config.yaml
head_dim: 64
qk_norm: false
inner_norm: false
init: "trunc_normal_002"
shampoo_beta: 0.95
precondition_frequency: 10
lr_schedule: "linear"
Rows from block 9, named by matrix and row number. Rows with one number belong to one attention dimension. Each number is 500 + 50 x the weight over its row's rms, rounded and kept within 0 to 999. All counts start at 0. Numbers have three digits each. After the name is the row's rms in percent of the matrix's.
# v: attention query, key and value (stacked) (model.blocks.9.attn.qkv.weight, 768x256, the v third), inputs 0-255
# proj: attention output (model.blocks.9.attn.proj.weight, 256x256, transposed), outputs 0-255
v.98 100:527521517486533455452533508555458494454493616457559534493477477510515476489500435361481586513520550492460531507472539533479597478379570522519509574495486524528547485470490439570435499538589491464433508487592559600363452560478477422630451557531393523504453507463510508486417561467523556575477479567445496528424618557500524472493517511466473478573463483465499526443420577563560526501436557496435451538603473511505542549488522442511470508419483524476565474517482500570474532555515521497500499400469468479385445502494511481546485479523545469488512524453493438484553457488540434575602572477512494515416468422380509416386481507449524548565468487438541465471447486458528480560540455497452415522417541502523459517480582413578560440463526557452465449475388566483423523487558565
proj.98 099:462432528539519562416536518506459531511496478507578512555604462513525481491484480507487452492507499485375462517499495510543489495601425502526566490426556489449575447457588528430579433579569551485488490538481468509408394512567529568426476514560455544446548548514477579504587552531498510480468554545585518512586498615538555521516404538562448481533530512566462387455618478538495501499484434581528591475542462520487491526561548557472476449548465437498447535573536480518500534516458555486534507602517543489416505587544446531489437447495532509451441513522404559521439482543478380419528495527603506507518528548526471477520527493536446518467544467528404605501490557492442471444582548484457490493512551528591474442507629551452526360529501542461476591542506546523498486367555521
v.99 097:537572532432582582535525486474465485532530534556439548604485538463569528489501557468477519446463546519561490500493560470521528514491472543466552462455500415515545509549550441568477525476543448430573526519559526496481459495495407407550419503496522560544541504575638469507498514463567508523494488563417466485543510510504510652508490552457438573571457489493601603432463534536471528434461544509499611492637429483560564562400388541552426459461554518459486526491626553552495484499400555451518518484477535491360509480568433556508595538451532538473487512544470541477512511461441502479571494544547535437470467444452464460459402482507500540418494520483420470457469440484486439568545449583535487482585453595529474521525480511532560471551531440552486397530585426473497491452485464
proj.99 097:499438479495499443450522460477552484545479505448531459431471403534428416489482504485525460503456581520457551440502525393477469509563518543441545521418496485478538542563447502413544491494629504585556453467450477468445478490529505474403589486575519495515490446488581523391510455446554424533478528546500510526529454467509480511532496478462541533532503468475498413460446514450565534558509454546531347517505382553414526487588524601480513590497358444535484579523536489550539518520446536555558536471584562547541479558545561451448558550482516416460480465450511584543498538455471427516515441426463490507572491584493482461512569465466509458480580522556471568560500516515501542464552496503385565414445549539528471476538566559490563492493583551627559514544396537523400406469438507
v.100 095:535603489512458468533459587501452495510506491529458559480510473510516495372509513505485511432508473465455400529361522506499556501498512555523455551513570440424486509560387465499439483416537449419446475462495412468506545481420544472524486531555505527513470426489359507498403512508520533520495478533491443543436548453464470537491563411388597524491451518531510454417537483566515506533580466446463468361501522460557533532443506500406494539435527433466472502457489440486440465470577436482438489543390463484456402470537564418550425425481542464539534494505421490444428560493496451520611472600510525490528493481451485433458466436470485515478484519488452496398451517455452506493477474507508555501516536466480618473432504670488531539584441479422480462422431455477551474464608488
proj.100 099:493499460498437521410481515455378617479529481535476436406627495510466507507589499497518483486468529471489494531508559466627544477505519556522468457544543581529509511478482537488508470519527507492488474476499525492507440478463532455533583587479458583502512383467544492614598497468491522522537519496448608489510541473605467505592570532419454548551554539423480507538505411469430520519474500506464582539485554565531433528511573486551501573482524561486491463630452408571494503578459472514452452574506474416490567476589521538477531565493480548521467606481498508492462538494475528449417570575507522474479544522473517426491443567500545381561556566421482497512467410360507455543525500549480532459466531415499539462598586470483482496445490418410528521563492474620596458556473493
v.101 106:473424458620419464472434576457479569517494503381506481497472476491431440490520436515502546475487455504495524392541519473566451488543477510454465501508433430507525403598422456472414485497466579572450390471561418464477479603470489482535428559542429392488539580514606504488447531423469475562456441519418542534546515500514549480517591421467504534494547386560498492533579505539447489504545559542503491502457530440552511500454518403419430535473504489537482448451530456569545529514418522392436465468448535573597510510467526439504536499461475426571578454530498511538515484503471450540513482430570510480479510421486506522548499511508546546454457427439498419552555456580420564583483482463455474540402487505565482399531522582446446503519598453476475503465516453486522470494488358
proj.101 102:523506479509439550532491476557530473479542513477515465503608534499548528500534540556486412463536470521504465469503423496449403501524551495457480565537559558545474520398525476517522514534512500410463513545432493432445623511506413474549520506583620546509512446452436466533498519570486502512577491476415566533436594443500442468489473535507420531491402563444568506417542434471482489446542410419573474550425456483553442460542441458456566425539518440397453455488542497475516502593482435411484429575531559439471471514520460509480505551454543522393497462485488516568519562452482451538506497465434456506544523574544600455618548533424536469544517573424574483410546452464457486610612419530488524517472550616534585528489475548444563543529537462422550483471533473499407510490554558
v.102 108:462494578483476498478399482451576521501528435420456452513527534535534484356496451491547490576459538480427445477523478489538492465416500555461554531427491469561453586517479415525492505468545464511505414432525441513598491377505502525503492528447537539459441426543427474523536527604536495400427479519482464503441490412529501484447404369486549567564561471523534525501475476415430481488491511510560458465510442599484546567579431496524529437595453543599524517452533487551548507471502562488529396546520537469499565448550495525548484433494553483509493423450425545474508548434555499509510467493503472505580472489459416512440505433505487478580453459392500494534495534578456538448448499489495496484497480564408566525445486425435493493519418562516639552552503631436428476438486623
proj.102 105:515560534499562444583437417458429466459481490477448453531402499541482527409493474449505495451543520465510559538609494546487611464401490507543501531439452513502465517600532578563471494649494435499507493552501567576472436482469494450523526552465435466491509478496534492480570504449523501502543542469496528505562483491406507581469459564474534589534405427513564527555531464558506508493541513508535613566502518533451497497414466537510477459560524479488449508474428369546419455512530412579428531466554411476523555477491499471489478475427511441498509492438453442518478404510502498533484484600495482480587495484537385538520556471414492575411495528571460586465553480513416568480522543532507520506435533489431626457495558427454411580471539478546370576442428480396513430512492489
v.103 093:556534469510515569446530511435589540478523518487538433492521424575529467586509582502587479443473525490472496417464528469480470571441428518485578525520519520488472534523517575492512482509521563395538574514531476508451563585573479542538478475454451487407516584523434465428457450469577465549474562538601450566508445573450474542519472607557514529459555489533541582616484557481567357385534476547512535493514506489472541506397565447529524440555519344487434509439550434472525502499533581513552543573497503462559514592506497479528468421492522476424440597551408486447499449565450450496654511600490500420583507522502520497559469506506449440523523562484504418434489514588557522451476542436470468468510543495528482484501495460467486505493438518429613491459542539548481428484470480
proj.103 100:469460516443485430542548456527455525470583467473478566425506510560495444521544459460516530492466568492559498433472583498509451403478509433537537500527537541551507579408486581529450595410489473459562553531473526442511456432575396497538483477460409458496400471515514501497497483465427445472456444495434428446452465576510548602407473460512412587615453428462441416471421449499447449414458475521553444485570484510441462457474511520458422539525452494397483426490464474520514483424586524493479470479556454487512536583440505531540420486443450515504526497513458485443504547514409521481474496412511526550397479441491462565508538526550527473435482508453478500460477568545495554501508356493539510510469545411490484578429503475465387452495450638522575402550569488494532476606478561
v.104 094:520545525512494487494408524497479432521496573402536468439460473528483525497482517440573525580539370511573522475444506408531466525472439547534532448599511513563472543542406435536403474447495541500419501520428490614492567568467536427514543437569558425586470567572524447483446428534512488511543491496538497431433517464497544511575420502434491515482486533452573477504493497569473548442424485532484512497415536466526466457486538451479411598591530386559444515503456570499579487509480571418482442489531475423424489527537528481496513363466486505510432461448486486456625515446522607528449509554559540493576540459573544454547511472549451553553428399556473438403491477539449478578456524538567456508596450517430485557510493527422510507392463526479539432511475552554509546521495474
proj.104 095:572469515469556381472509498574590477451464494438419512476563459523484531452520466554468496468422560481467438470451497446545483515473497466590534509407546490513530488527428522500490545420565491419463466558491508603440523420424457574476449445486535437516499526446423476494531509433498517566451540407513539549525441528638424416532501634494488488525568479559525445429527467513510602524537458472552604546427515537416584471488558488552487547560560529481508441531530460555465568467444451482473449475495533459489534477476516577539516620519428571536487442528423527461486481467447571575486425435444581502597533476435566532549523487569395413594425477465567594501534536510517587437548536487553478535548543563489478496494544495506421444516579502488453524465434530522502513485488606
v.105 088:621557466514498555534446511513520535483567556544517445532508587424489547473472485463514575466503420543566531595491567459509465531531407545464556396495414480545389523519543488457547560523493411388501436576463577500537403449536472503497511467541544479492534522488534516442483459526518557554554442521581541496452499516420511524525366430500516578493436477422563550476508490530537418433540456524448528491476534475429431420501511522531527441462449470460560352450498557531627519422551534488544555511471462492515554611552506541528541510471578427540525510429501446475582507605543491458465468523630506464529500529492502516493466461489482526594495568528496527511557496472520459469534502522578570493434544480421455631534541498492486508496514471514539503516490669400576459476541507
proj.105 087:541530517471577473448589490470457460426570488518509570404486487525537376457500447545490511467518483546466459591468597483520413462544508452469534480453679535405417494533474470491604449448576496473512492479566496419478470524466431435494563583561463455593485467362512476474510518505456480509466517491426458548523383472514462578433572463450512424495509599529456603513412516505473539542470531506565490536526502492588589479471537449573402540499475457490445533607494488486568515510564447435535482464512557462473441456415505478545405492526470434509490495443557426422543472526425444508474403472438554462511511423513524532419533518510508485450499557480509479467496545568532504477530520529538607561473490625605521491515442481534458513465513498496540508489470518504596534456519397
v.106 097:522472500470505532570542448540462513487539393491505459439483536466510545391541530604484504513633412534544554443479432508425573543437533529429500456533483434570562424551528592487489535444480482484488525451458504517450556446453479541498469482541469408478464599526423484586565512488571535539477485510537511403539479572523415498463470511631568420561463447448477544545480510528519455573475417518495614425487445476420599551598515365527470516446489499452554477533489569502491456545483438497469415529467540579412527537447523486542455463479496491492535495582408508543511493519535454534449416478467538541531546560548408487480520605526558550560490373433501527444530487460561506553523493508506494374506411519512536495550530456393473487509472510497412496533519467467446437528533576
proj.106 103:487482472565471509444496464448496441540479466480494502596485457493526492478595489494560548397412452586532541367481440413524494474493443441417443491446501512518544577468475490428446593596584527554471512507492507528515443528389587586470539481511509413531486550570529490517547461496477570482488599401545542616567428522514495422441552455545473532495464565525444448494581550507527455461512579579482533486560510480501472472487463531492536534550439540512509492536449497526462563492510442512442441373492449677570521475419517496518462481527438517558426505468589456527575457454539621529482558454514539569525472427466518426459528446527508402468494505577444478489487510559543485400453430541461489515554428560510532416504431574561458473547494453476458560452498528493438448450499485
v.107 104:631459378434594551539496508514476518560425566487549527517454622469469423551507572429524542418499619445632545577509497582446526514451615595504465522486503489505549432514538505514518543565581511547609462472488456516469468475556493582537557572455489586492523487567517475534562515477483428557461452489532453533463515468462568473606485495496438527487411527449492531511468518449503518574557538478502470490485431472495562490541547507576465452337459561461530509532414539494542484456544486409473554537577443476512542524470530504487469502445524574525433568529459504555482455548523550489511590542478460471500455559462519501461510451520492514444406546511430543490465439527527514579496529563511571542500514531498585504619601448486545514518488449474558486531510472621561546483594588
proj.107 103:477509541516454506514452494386460544538585486463529590496580415477494519444488436461440506517464541544460587563540426535453514595499531534478495467451550541524440460485546564482467488441428521686526443553540456542521530586510527498522492534447593563530398548489515568466491550448513467573439448550428506475612447562510599546472499457523422520603591526551499566609492522473554465463474476544493458503475416518534388551532458539490536524474488485463438466516532562533563522393446504515489514550521562576516462548499533454491507486552459518518550471585511491558594532457532509501528390568531434495475535491495411472483427475543498546493530500564490555430579551543485447591552540420450544563503542553517574575496512415512510517513348533520575491445509549596474567523491479
v.108 099:579480519466468478525411604451462423497543503490473499446363441490537482457425497470512473618351433543546451566454529576464489470488511491529484505593530513525449500607531423475533482509536490453515460569500553476489466481503495482539492440487469503530428573551538477516557542469532502546517478466393475508480493502497426538504533580566550520469494490513555427596524621587571584547562440445516479456589576536553442584428579542528520432400518562499461379390466442523507465476525504506607403494492546480409483528573462539497439527422537557454439451470515520538508464417523531539502581547483506545495555557505511548543511454454564457473551509489492562511536552514479555447429471487487550455497496594465545423471462486454538394494458549638536559589478514456530494488518514
proj.108 106:521479440507517405436543477451487626552540492416470542493482479464513499477431615473536517440544528545488496489529477510509608554530431455525486474535540488514561500374480587534501544425536448459479499466449490479519473454491489467540517497580564563480556431527556454377485492492472510497541464513556590460446502512498568409538570476461584405540553548468519560551479357497604471485465467471524530454410517578504548442476438595522488592442428455549533517538496496517521493562504471507510514513514421467420463540553561451494479489459486547527605570462521434565540444483436588484480505560446481570469492404511456472452476441456493518459561512500562414528499421482518390421576581511410585504456486509547619542443512522557578505490537410533484526497546586432528549445420451
v.109 098:535436568559365506392537535476484505458533475553487396464507537522457426514510447457487464511486483522587547523482528490519514549627460561552493438553550512450374464416390458532472572424524475537428441506552540484525475588568556601533560484481460570489573553522460444495525523527514493607527555481408500478446486446405442512510524517470483552485475450427464456534494485546595406543555518576537481548472577422545555469460477488525564385380450496500517411554415497508426464463520515558471466598431504537573531490547561484517503410508505481432520584456487518482497530453465441456431537557545527565509530371526509481448538541552527466535504472536513476504462455495407515540479480473494451491479490543468472494393396480475596538481521514515536555611486509404505455441481536
proj.109 104:488556516438494490565478483573427515530531547551489524464603444531550554442445494580527502568530529455491510485495525526418554430424480472452539428416451498486342473470500519493571488465506513470434488579480499488410551455523357394588503519471563534541501547471432434582506455518462528536597531486436523439558594523438467400445546436404467443521461454416437494493541351489514468536562483531476457474502452551520451540570518558486480538587503482517488390478535506525482489579448467494442484520497493460465483479476571489520508515582477482569576465601501461483560514523471480512563519521496487593463491434542495442428555491525422550416543543580558496437526552475435440494568435419487514519444511459577458458482408499441497525396462501396528539495533450504536489531509377
v.110 096:490505491614543425456460546472458656559515479451550506429549556606495432465501488603519529413514524453605554565520421566409500471519569467475482478511582563446484414509515543492576531471537558532576498493473482464461518575519564488472534609464533491391492500541463509573500523369454550511404519535543526557520445523486495490454591497496514482507489458577444455507550553448551521648490438508477565515560504490571548425531484532414497504536570549519462566575514447448515482444456571462412473493531531511462534455435467498505419495463459493525510433521459492509533539535570444603524461547412378522504574548534447488507409598475509543519485440484569464565510555543509527502495514495452554466449483466407513524501460592588599527482473393471448488459473506552485528495548530
proj.110 101:486527519515462454500463516493442424588523572603476391494452541483528563468498557512454417490486591555513490428491510538440479565412547458447458367500526487633534498481547409457535542536422474559539576442530522407540503566510584497549514623546510442502500474450487505616429481506570482542488436557460481519496496475514581475496499503442380452518472459420521566562528497430524440473549485433499599459438478427541424534446493527442519351449525540449552445511509492519525558490469589564531460477566424477491571536507507578493508466438430503539513466492513545568484447485477561452493463471549532514452507562537473506588507499540492488456451409481490554539456501464492482509475408416486430467485440563638446453543474408482528493558500509456511438470607556515436521539593513