From a checkpoint of a small image classifier.
Model: 3.7M parameters, 96-pixel images, arch caformer, activation swiglu, depths [4, 4, 4].
Rows from block 3, named by matrix and row number. Each number is 128 + 24 x the weight over its row's rms, rounded and kept within 0 to 255. All counts start at 0. Numbers have three digits each. After the name is the row's rms in percent of the matrix's.
# f: token mixer depthwise 7x7 conv (model.blocks.3.mixer.f.weight, 128x1x7x7, trained with AdamW), a 7x7 kernel
f.0 105:155139167155156148154146154152146159149145156122130096069129145182130151126085157154148139152119137122151155146148145164150137130134151133151153135
f.1 119:116146116112125151133156127134113105126111122122089075090116135108078089148113080106105117092074077102121127109110098114113113125118118114124125119
f.2 062:147126113109106130097140157123124160169136092108149108151142107143081143142099102097125105148113083189130120136109167130115146105145112157109126163
f.3 085:144120151120119124119134154128154130154147158125148113109105142127144110125169113137113176115167183082090140166109112110136145163097091102132168129
f.4 093:144123122161101102155114166123112125114121128115149233160089103094129136102108134117144132141131160125122147131129154125146131128151135091145122138
f.5 072:139155155104157126140097097126115109149121156110074114132167144124155116134153111138150150095075088122126097094138146116103161149140147150116167137
f.6 076:099134106152137176139125123134113069081183132115115163111160068121132132130071134147144104102134105140134103127130131127139107129118122136129153109
f.7 097:128123071113125113142147135150146144125122160134091067124121138112128110146138146186157102143193167124120160137117133127130111137116118172121115131
f.8 100:129142124150102136143132112118101140145136139124113069106142133148083139144125095134150091111143113106135115110085080103070166114154160136162125141
f.9 116:108132134099136124122121112117135123129120093127060039095129099145095151145155086134104123091137091110107118115113121129106127124112131130115116129
f.10 110:164163134156140135162154150119156157162169148125107121112146148151157107080113171156125143102104129123166148177140151131134151146141150149141138142
f.11 109:126131150100154152177172141111117135108154121117111102060127152132093134131054140131137129088094116111134120127107155127133129153124125121152144144
f.12 100:112121094145138140114127114133157115122146107146126173122111114080192086108171124095131129121113162131105129120159147127140105072153123101103149124
f.13 115:115118135138131132153141126112098134084128118099059076105090138108105124151103090093124098134082094103137137089115121127113147144144138120135120148
f.14 100:131092114131074120122097139138127158132155135131116098081130143106080168153136088128121140109076071125111124133136121147135121129134142122133174157
f.15 112:139125133126162124119106105116130132125146088096116115080123134105119091138081094092135120096098082118123136105101059120096136130160108138120140118
f.16 091:143121147086143137125110107168145122086113142087129103181118138158110098135129126135160158103162114112141106091092070114110140126128133143111118158
f.17 087:132138120103137094126134103114119117175149114094143142084129107158120145121195075161157103132126109125141124122122169134130105087145158147155115135
f.18 110:132138134156136152141149136142164150162145138121099083103141157160145133090109180154160135164153137153136133136151165139130138144158159181143146132
f.19 095:137126159125144139148137104166107141109154163101117091116126137147079126156077121145144084105076109129114107113167143137139106124151124148127085106
f.20 104:142125128120117163137127130104118137120085114106108120102132086097141084145081131045120089111125140099114146119133119114132114120072132118128145147
f.21 092:102176141138112128115073158129170117102145096173120104120138139110143107146131073150105155135109133128155119131098108137120104107134136143175104100
f.22 089:148143143092147160120088168102124153071141162113149105120164106149128140122163137165112104127125110149116126125138122155106128103162086139165156139
f.23 093:109120145115112144097140123118088168141124122131144132136114121134133129161092101117139112082127127136134139108091086164109124159162099060095169126
f.24 094:150127116116116098109148137110129164155138163145099148119132091102128138147184126112128155159173114113153149105112117121140099089142148111099135191
f.25 101:160151137131134114120095130144127104148124137135163161121126124147124176104155155142165156157176134150119084148098181146128143116166121124104109089
f.26 095:137151107125128147131112150123086142114171166128109190115120122075099136136107115105121120099092116119110155111138101177100123151120128078140124116
f.27 101:144135136148109121092136115149093132108118144158125076130085163104078118158123091161124111113082082097111108117107125125109140152132123136151107154
f.28 088:181086069139139123132121160125143144114138077163124154138140139120149115111156129109106118137116154114099107133117102170105174084111139112135118132
f.29 109:096096143159119117096138125125131121129112121121131103112109137058097089152070128088161155076127139102109129122138093134110130106109132115119112129
f.30 118:146135125138139128161149154137148142152128125122122105124135132144155142079100183153149139170190165185129123161145160145152130126137138155129150126
f.31 086:100144154173142141104101162100121094175109154120150138139133113147098183115139142134134155108160118113127130171137149150165126099120114152088108130
f.32 102:129134146127170151169166117139186108113116141133105094151150136138116163118171152108146101175173098144112136157127146106162131135119142116143113138
f.33 079:114131123111063116148126124106179111126150091128127126127136142182112150117147129162163097112124179077113163153133126137154107127125150137149117133
f.34 082:152134131121101155111111104146128104151149161065117111099089153116117156147143112130151124089137102136167129096137135131125074098100112104163135148
f.35 079:103168168164097121124117131088079150086156105136105121145152124120133108143122133094154138110133127131162136109118095186122100101141139132117134087
f.36 087:114172141170144108141140144135140133145138136122123130140114106129122152090075178159163129145150136146136134055131134092142125134130153162163115149
f.37 091:137131148143144107149110119141126141132112134119121117101139084140095193147111133155142097102067081132135126132153170137091117085145131129119164128
f.38 076:136080149110136148074095130143117102113178144105137111100166116170097165113112140138107154148128100121135124120129115135099133141151072126129154150
f.39 109:111133129124137131103163143142137149134117139111101153107151125094166078117122157089125152169209193123129122130118126138133132140145126121127153134
f.40 086:099151093113134112104146120120110122090118104100124123135107108157111147158170070134077102146158161119109122098124082123106150116111154139114137155
f.41 074:102085143125100132158129157136144126129143138144142129136117179128144105114149130152083158133085111122098101139105167168140112099142167175130099153
f.42 096:128111105162160123085105112088129146118115113146110171141131094105100119149068151083138096121152107122103104132126152130147137145102090117120095128
f.43 103:118103132112138129097146152131142125104141146148150177153141140143140162112109185109142129165167122161124098178140169140140131153133091104134094109
f.44 147:142134131123127132143138131123088110129121127111079074069110135130090109154097074136133103088093095102142127119107091119097141139104130131121123147
f.45 115:136142125158149124131134111135179152135150151137165153136152147167178111095106179171147146103098120146165140148158151126106135123149138166137130129
f.46 136:116128100101099100117104113108097115102109094112145162158132112105099190150157095102107109145169141119113110122103102105107126117101126093102121107
f.47 088:169108114161130124142152132111090083148154070156105121139112113134111084141154102142104139109105106115108130108103148118130127166162150136177118131
f.48 086:114148126139103095130139134153076141084147138119131131150108116115082165128084106160105125114113168177133122124132150147114066101120112132135148116
f.49 111:107127121145141128114147107122107120116141130130033066109083122145113114160163106145137113131106094138114105118116102134115124127112121091114152117
f.50 089:098124107164148148089152111151177139155127134153111096092098153164103083127112140132139142105092090100138105153150160133133158110110132147138128110
f.51 098:135144143162140166135129124162150158124147143174132138160128155123157127070052162139136150143124114146139118122140132146133140160123117114155091154
f.52 129:100117111132132099111129100122091102119116118104096069075114133102092139173128105107115140130095107145102125092106090094100135131099129123113124147
f.53 086:139131120110140141108150154135138127130123125116141119139126138097150094131099171106084192167147102163130147099143108137168111158130162157082111149
f.54 088:156128111150151148127162159124157145151156133106131093119150126152168129086074175157118146130139124174127139138151165110151128137140138165116160109
f.55 139:134123121129132133117126128122149140132112137140200176152160136128141202101074167120144130168105080155110136136144137127142126127119116118128125118
f.56 102:129133114133125120124131145124156146161122101113097045100146127133126160123089154135152124173176150155124108116158126125116148154133136142131147077
f.57 085:132134124147098160097099109137128117148142108143139090098151115111147122127153123156155099087091087107143162114122117085126116130118130158101129197
f.58 085:088148140120112140151132157107138065130143144097127170162137087158126079127141138125150103137110151116133156133169109150157092106144116139095134118
f.59 092:142139092086119118160118140136110080154111150117141098118117100101091151136140089167128129111107133148077122148100132074091116121105138135147138152
f.60 126:143149148158142162153160147121146144157161141139120100132134146152148106090096165172139162135143125162137144160145168150146138151130150170165143142
f.61 077:098146087145128145135121102102125130131084103162190125156127108109146115106181089145130153157169122164133135147108142110120135094131115151132114105
f.62 079:104122101131145151154122093160130138090132151144127079160117137089152066143141116099137126117135068106145122120125092141109115132134100138120094161
f.63 117:093147118124109132138112162129161131148114106113161156165129096107191113095173183135123162131162162147127133154134158130156124120140145132124134113
f.64 079:148140140164111126134114137145117113191094190140101123103141153080165116124133154164134090123141104121133138158149111100138150153088133120140126127
f.65 089:161102139109137129123137142158146125151131163188160146169132130144136141108144125141109140183162160143088154140160156132176100108151114133136127128
f.66 094:120116145106177168082143143114178145138127114122133139121142112163124143116179110144155132104169114138161084177109136130109113134115114118168131135
f.67 094:120140106106118089157118071122124122099107128114116136112090131102100182151112122112138117143156103139094135117116063100109116156107153099110141140
f.68 129:144155143138135136142140137154182157154151162154162131140153152167182118103114164147156153124105115153157131147151174145138141126155134159125148119
f.69 077:129147140123165143081135093123075159158117123105116096093118115139117128154118140120100116090133115090180109139112121107094163111136137144156136089
f.70 098:106124106105099152125141116086124141131113137161107154144112146106108077146156077097095156089105145109109141102125123106093165081132135133121122145
f.71 103:113117095123101113088136130104096133117115117136168177182096134137112171144180104119113091143154149130133112117105104133117102083123138108108122116
f.72 129:122117125108122126109124141116130120133123121165182170134131126114185140110152153126111145182165185112161126160135143142139075126146118132112148106
f.73 085:137108145146136081118162127106137153119134149129109104096142129116116073140128139132074101105117047118110151142115124163132123110124108154115161129
f.74 126:140134136162134132124155142143169155152132133149162130142148135144172105104130186138142162165135165166134135147152178174156150135141142151142126135
f.75 146:138135134122145146137127113112091097106124131106120129100099127118083142168121087103125100090090065114131133111103057108131132140137116110118143144
f.76 099:126109155110139118127116124136132106113143121120173195176121095104160146106120111163126096162140145141094124144109151168156139181127153123145131115
f.77 084:156095117102138099132142121093147127131103143169103071145154119178154154128120094138100112147129163148133114115165152112163111108110137133097125095
f.78 083:138156114137138124107141104113118114152095115135157136127180074114112132114164100106146113147159163098164164088108144099123169131161107117103133129
f.79 104:142140154158124140161158112124117146123130138131115201135118126133126105126158096132129128103049110142140120128156158147153105162127150095096151136
f.80 096:117145104150091093102117105150148146141105135092096075094126105138152152113078177128096140151140132149096135142090122122111157137110135147144131110
f.81 093:135133149128092120137150127165199155135137146143112081090160129102160140129125103144145086130112146116167124124144174092151135126119109120123151102
f.82 111:104122122118155116134109125140100115113119092132097115105139134139074162153108144139158126125044075164107116106129128140105091129128121137113118145
f.83 114:101123141131141137104144140169099124166129155133143167153177129102139159110111142079148125152197175135144113154128138111153135120132116108113130106
f.84 077:174124116142109073149152113120077151129131153126162104154134131114147111137141135123102169131108142107138133100124139109184109079111167097123113124
f.85 094:148163136132095103127141076149098113137129137113132096129103138127123063147122054139110124100142114104108095114147100099115154128146116132121131099
f.86 119:134127111127130131146127112132106135135142148089120079068110137141083101164104103136118134091055097131129128139140118108119140153148148130150170146
f.87 076:100115126155155120088161114129102112123165172099147134162069163114113126158107124155128164126113111128094125120098168152123135109113119128158100149
f.88 103:130092163118150131115089175106124130161090149147094093108120124115171101126145146137103116115194131113130136141108121155124126135095126127132079148
f.89 078:096102090110104158084084149145105151116107112152164134118109114117126139162143135101106116131174138121109121112112095137098064098124110105124133122
f.90 087:135146144155099104117122109093130128126095140094178158148127147102119170087160157152150102146113130151133131127140163076129152171141131133128118164
f.91 079:113099143167169120069148142147103158130122118097143098092150121142155141111076153121118174086106111143159126140138143125149123114106103127133147140
f.92 091:127158097122130137127129155088113129164160141139097155161109156127161117106144109140129112173151159175130144159094163103142124122136185142153120117
f.93 114:140120138131129137121146113123128133103147121126065081119084139110109128141112089114115108101131080088135120126082086073145136131125142144138132170
f.94 129:123124123129135138114143141171164151158153130153157147161174136123165092112078160108139144144186164139131137158151160149158115114124112129134124147
f.95 145:123122118099115115128125113111089122118118115112100098109110118110081103150093078112106095092101085105111110099095079093115113118119113096111119131
f.96 076:110142147062129104111138140090181147143108114153117136144119095077129125140110167076118111120147134130156131136154153141119079137127132136162129120
f.97 107:124112150114123113107141128122093142117121120137121133098139128125117035177148127122118131067064132103121118111142137120116122109123115113144131166
f.98 083:154111116111142126105168077154096152091156132104142128115189130154097120128091111105103107145130132098115145137102118103147144119161110101138165105
f.99 077:119106129132133110151113175131184148150139122097102070096126128110144162152169085114112156151142123123117101129153131127152108149101117130085123152
f.100 099:141125139141120128114131155133126097125135121134156146107151158129121155129024180119138116141102112142126149118151136133138102094136108115174119100
f.101 061:147153145092142149112204098135121084136135081137162146089095126112106112140108139140098126125146112145141128136097125094128098129122114107149120168
f.102 110:153143149147130127149123141114100133134159125115146200109127141157131155107088161154149115084074086123129150146158149121121132101131101093120124138
f.103 113:116116119091122092121110128110120149113106110161125154158119111090132119133224077124121134134154147102114106126117113131094124117112111103134106102
f.104 102:106111125122155107141116123148127112116099142138157201175143144099144124140194132109091130131092138095118118119136145147117138078107136110107119109
f.105 090:131145131119137152125149162150141097123184113137147139178116131089116130100124191140175158156136145107110120118090115135165127116136130122086106139
f.106 105:084132134146132130161162135158109124118138156130158113167100090138119182135172112129147135125115173130180140145144152114107106134145116172140147104
f.107 093:189123124056130140106153151114134141155144148102119160153113132083149154121087135094128143124147140104130132114143100143135141146102163092113118144
f.108 092:141160117138107128124108085126122141144119136124113101112143150122067124185149077112097128085102141078138126090111104089104122109128135122133132123
f.109 119:112110120090118124144118108107116106104113103121124114120116106095112155114129118107123105174195141135102105098120093067092128118127078122112134108
f.110 102:169159135131132147154157138151139120121160148142113153161131144152136130095187120149151138087091127119146107168140140128172160165142145141155115160
f.111 108:123111148182153135119138134091132130130147140137107151122142152150147080107119135145141127043082114108150118138153148142154130121143146173148139116
f.112 105:095143119109154147127143134138192183134137157140142127172130134097153109129128124098103136179137126165088144145126148129167150091120123156121118141
f.113 087:130109138115115162125150134133160136110130146133155115192140160135103139121167107148123147098170104139093113151167128138110162129106161093173100111
f.114 088:122110129162118137125133132117113102165167119138130167161114078122169088108102135077101135087140142133132096154168151135136123114091101114140150124
f.115 079:169144079153114121130084154103124146112106137094137118126110097154115151132082096177123077126114119148096106103146126128134153099151122124150126100
f.116 082:117147106140139125080131082091149132131128150145109171127083128122131167113136144157139178074155113146134089101160093134118108123133113144108130121
f.117 119:156147151139134162153156127147126142138138140131103051097131170142141083122074134142148142105104110139138145155129137126145145148148150151160146159
f.118 090:139137138139154158147159174124148113151122129142111095074096147127175101114101159101117157117132115133194128092123153113132135124119116135099128161
f.119 106:147143118119134119130114107108140126131122137108077114096111119090095110137111107120116120123116077084142079108090076118120134159159123106104136178
f.120 107:115126119110126120117134126153111102140124144118178214174118159135124153115110128129160134111065083135136144148142135104112122113111104131146128110
f.121 131:141138142172151140147135142127137141149133150170154152172141153153175087106149150159134163134113150157160133152163168162146141135151149147136113140
f.122 089:170140128146130153156140132099138117110128107129098121104126116137103109143064106117153108087062085145159144091146117119131146137149145111138153151
f.123 093:168122108124153130143141122133123107128150128113112146135095119114139130127143104137102162092116161117173101174184109151089140141102124082123111178
f.124 084:145095114100123159084117136136161122136151161101153140141137127181109121111151125170089146133128135123094132149064160137134113156125112129126168102
f.125 100:119131121141128125114120138123112137147108138147168181105155164139144183094159199119151143121094150117152115138136155107116086129142112158114138146
f.126 106:164141106120139134122150132178164128157175128135120145085113110112172105108114185122154143132108150164158130129125163129133104123145162114104159129
f.127 124:141127137175132131134129151148129144148147129174138180180119127157192087096152150149145136112096120153136119159145166152142119121143133140136139140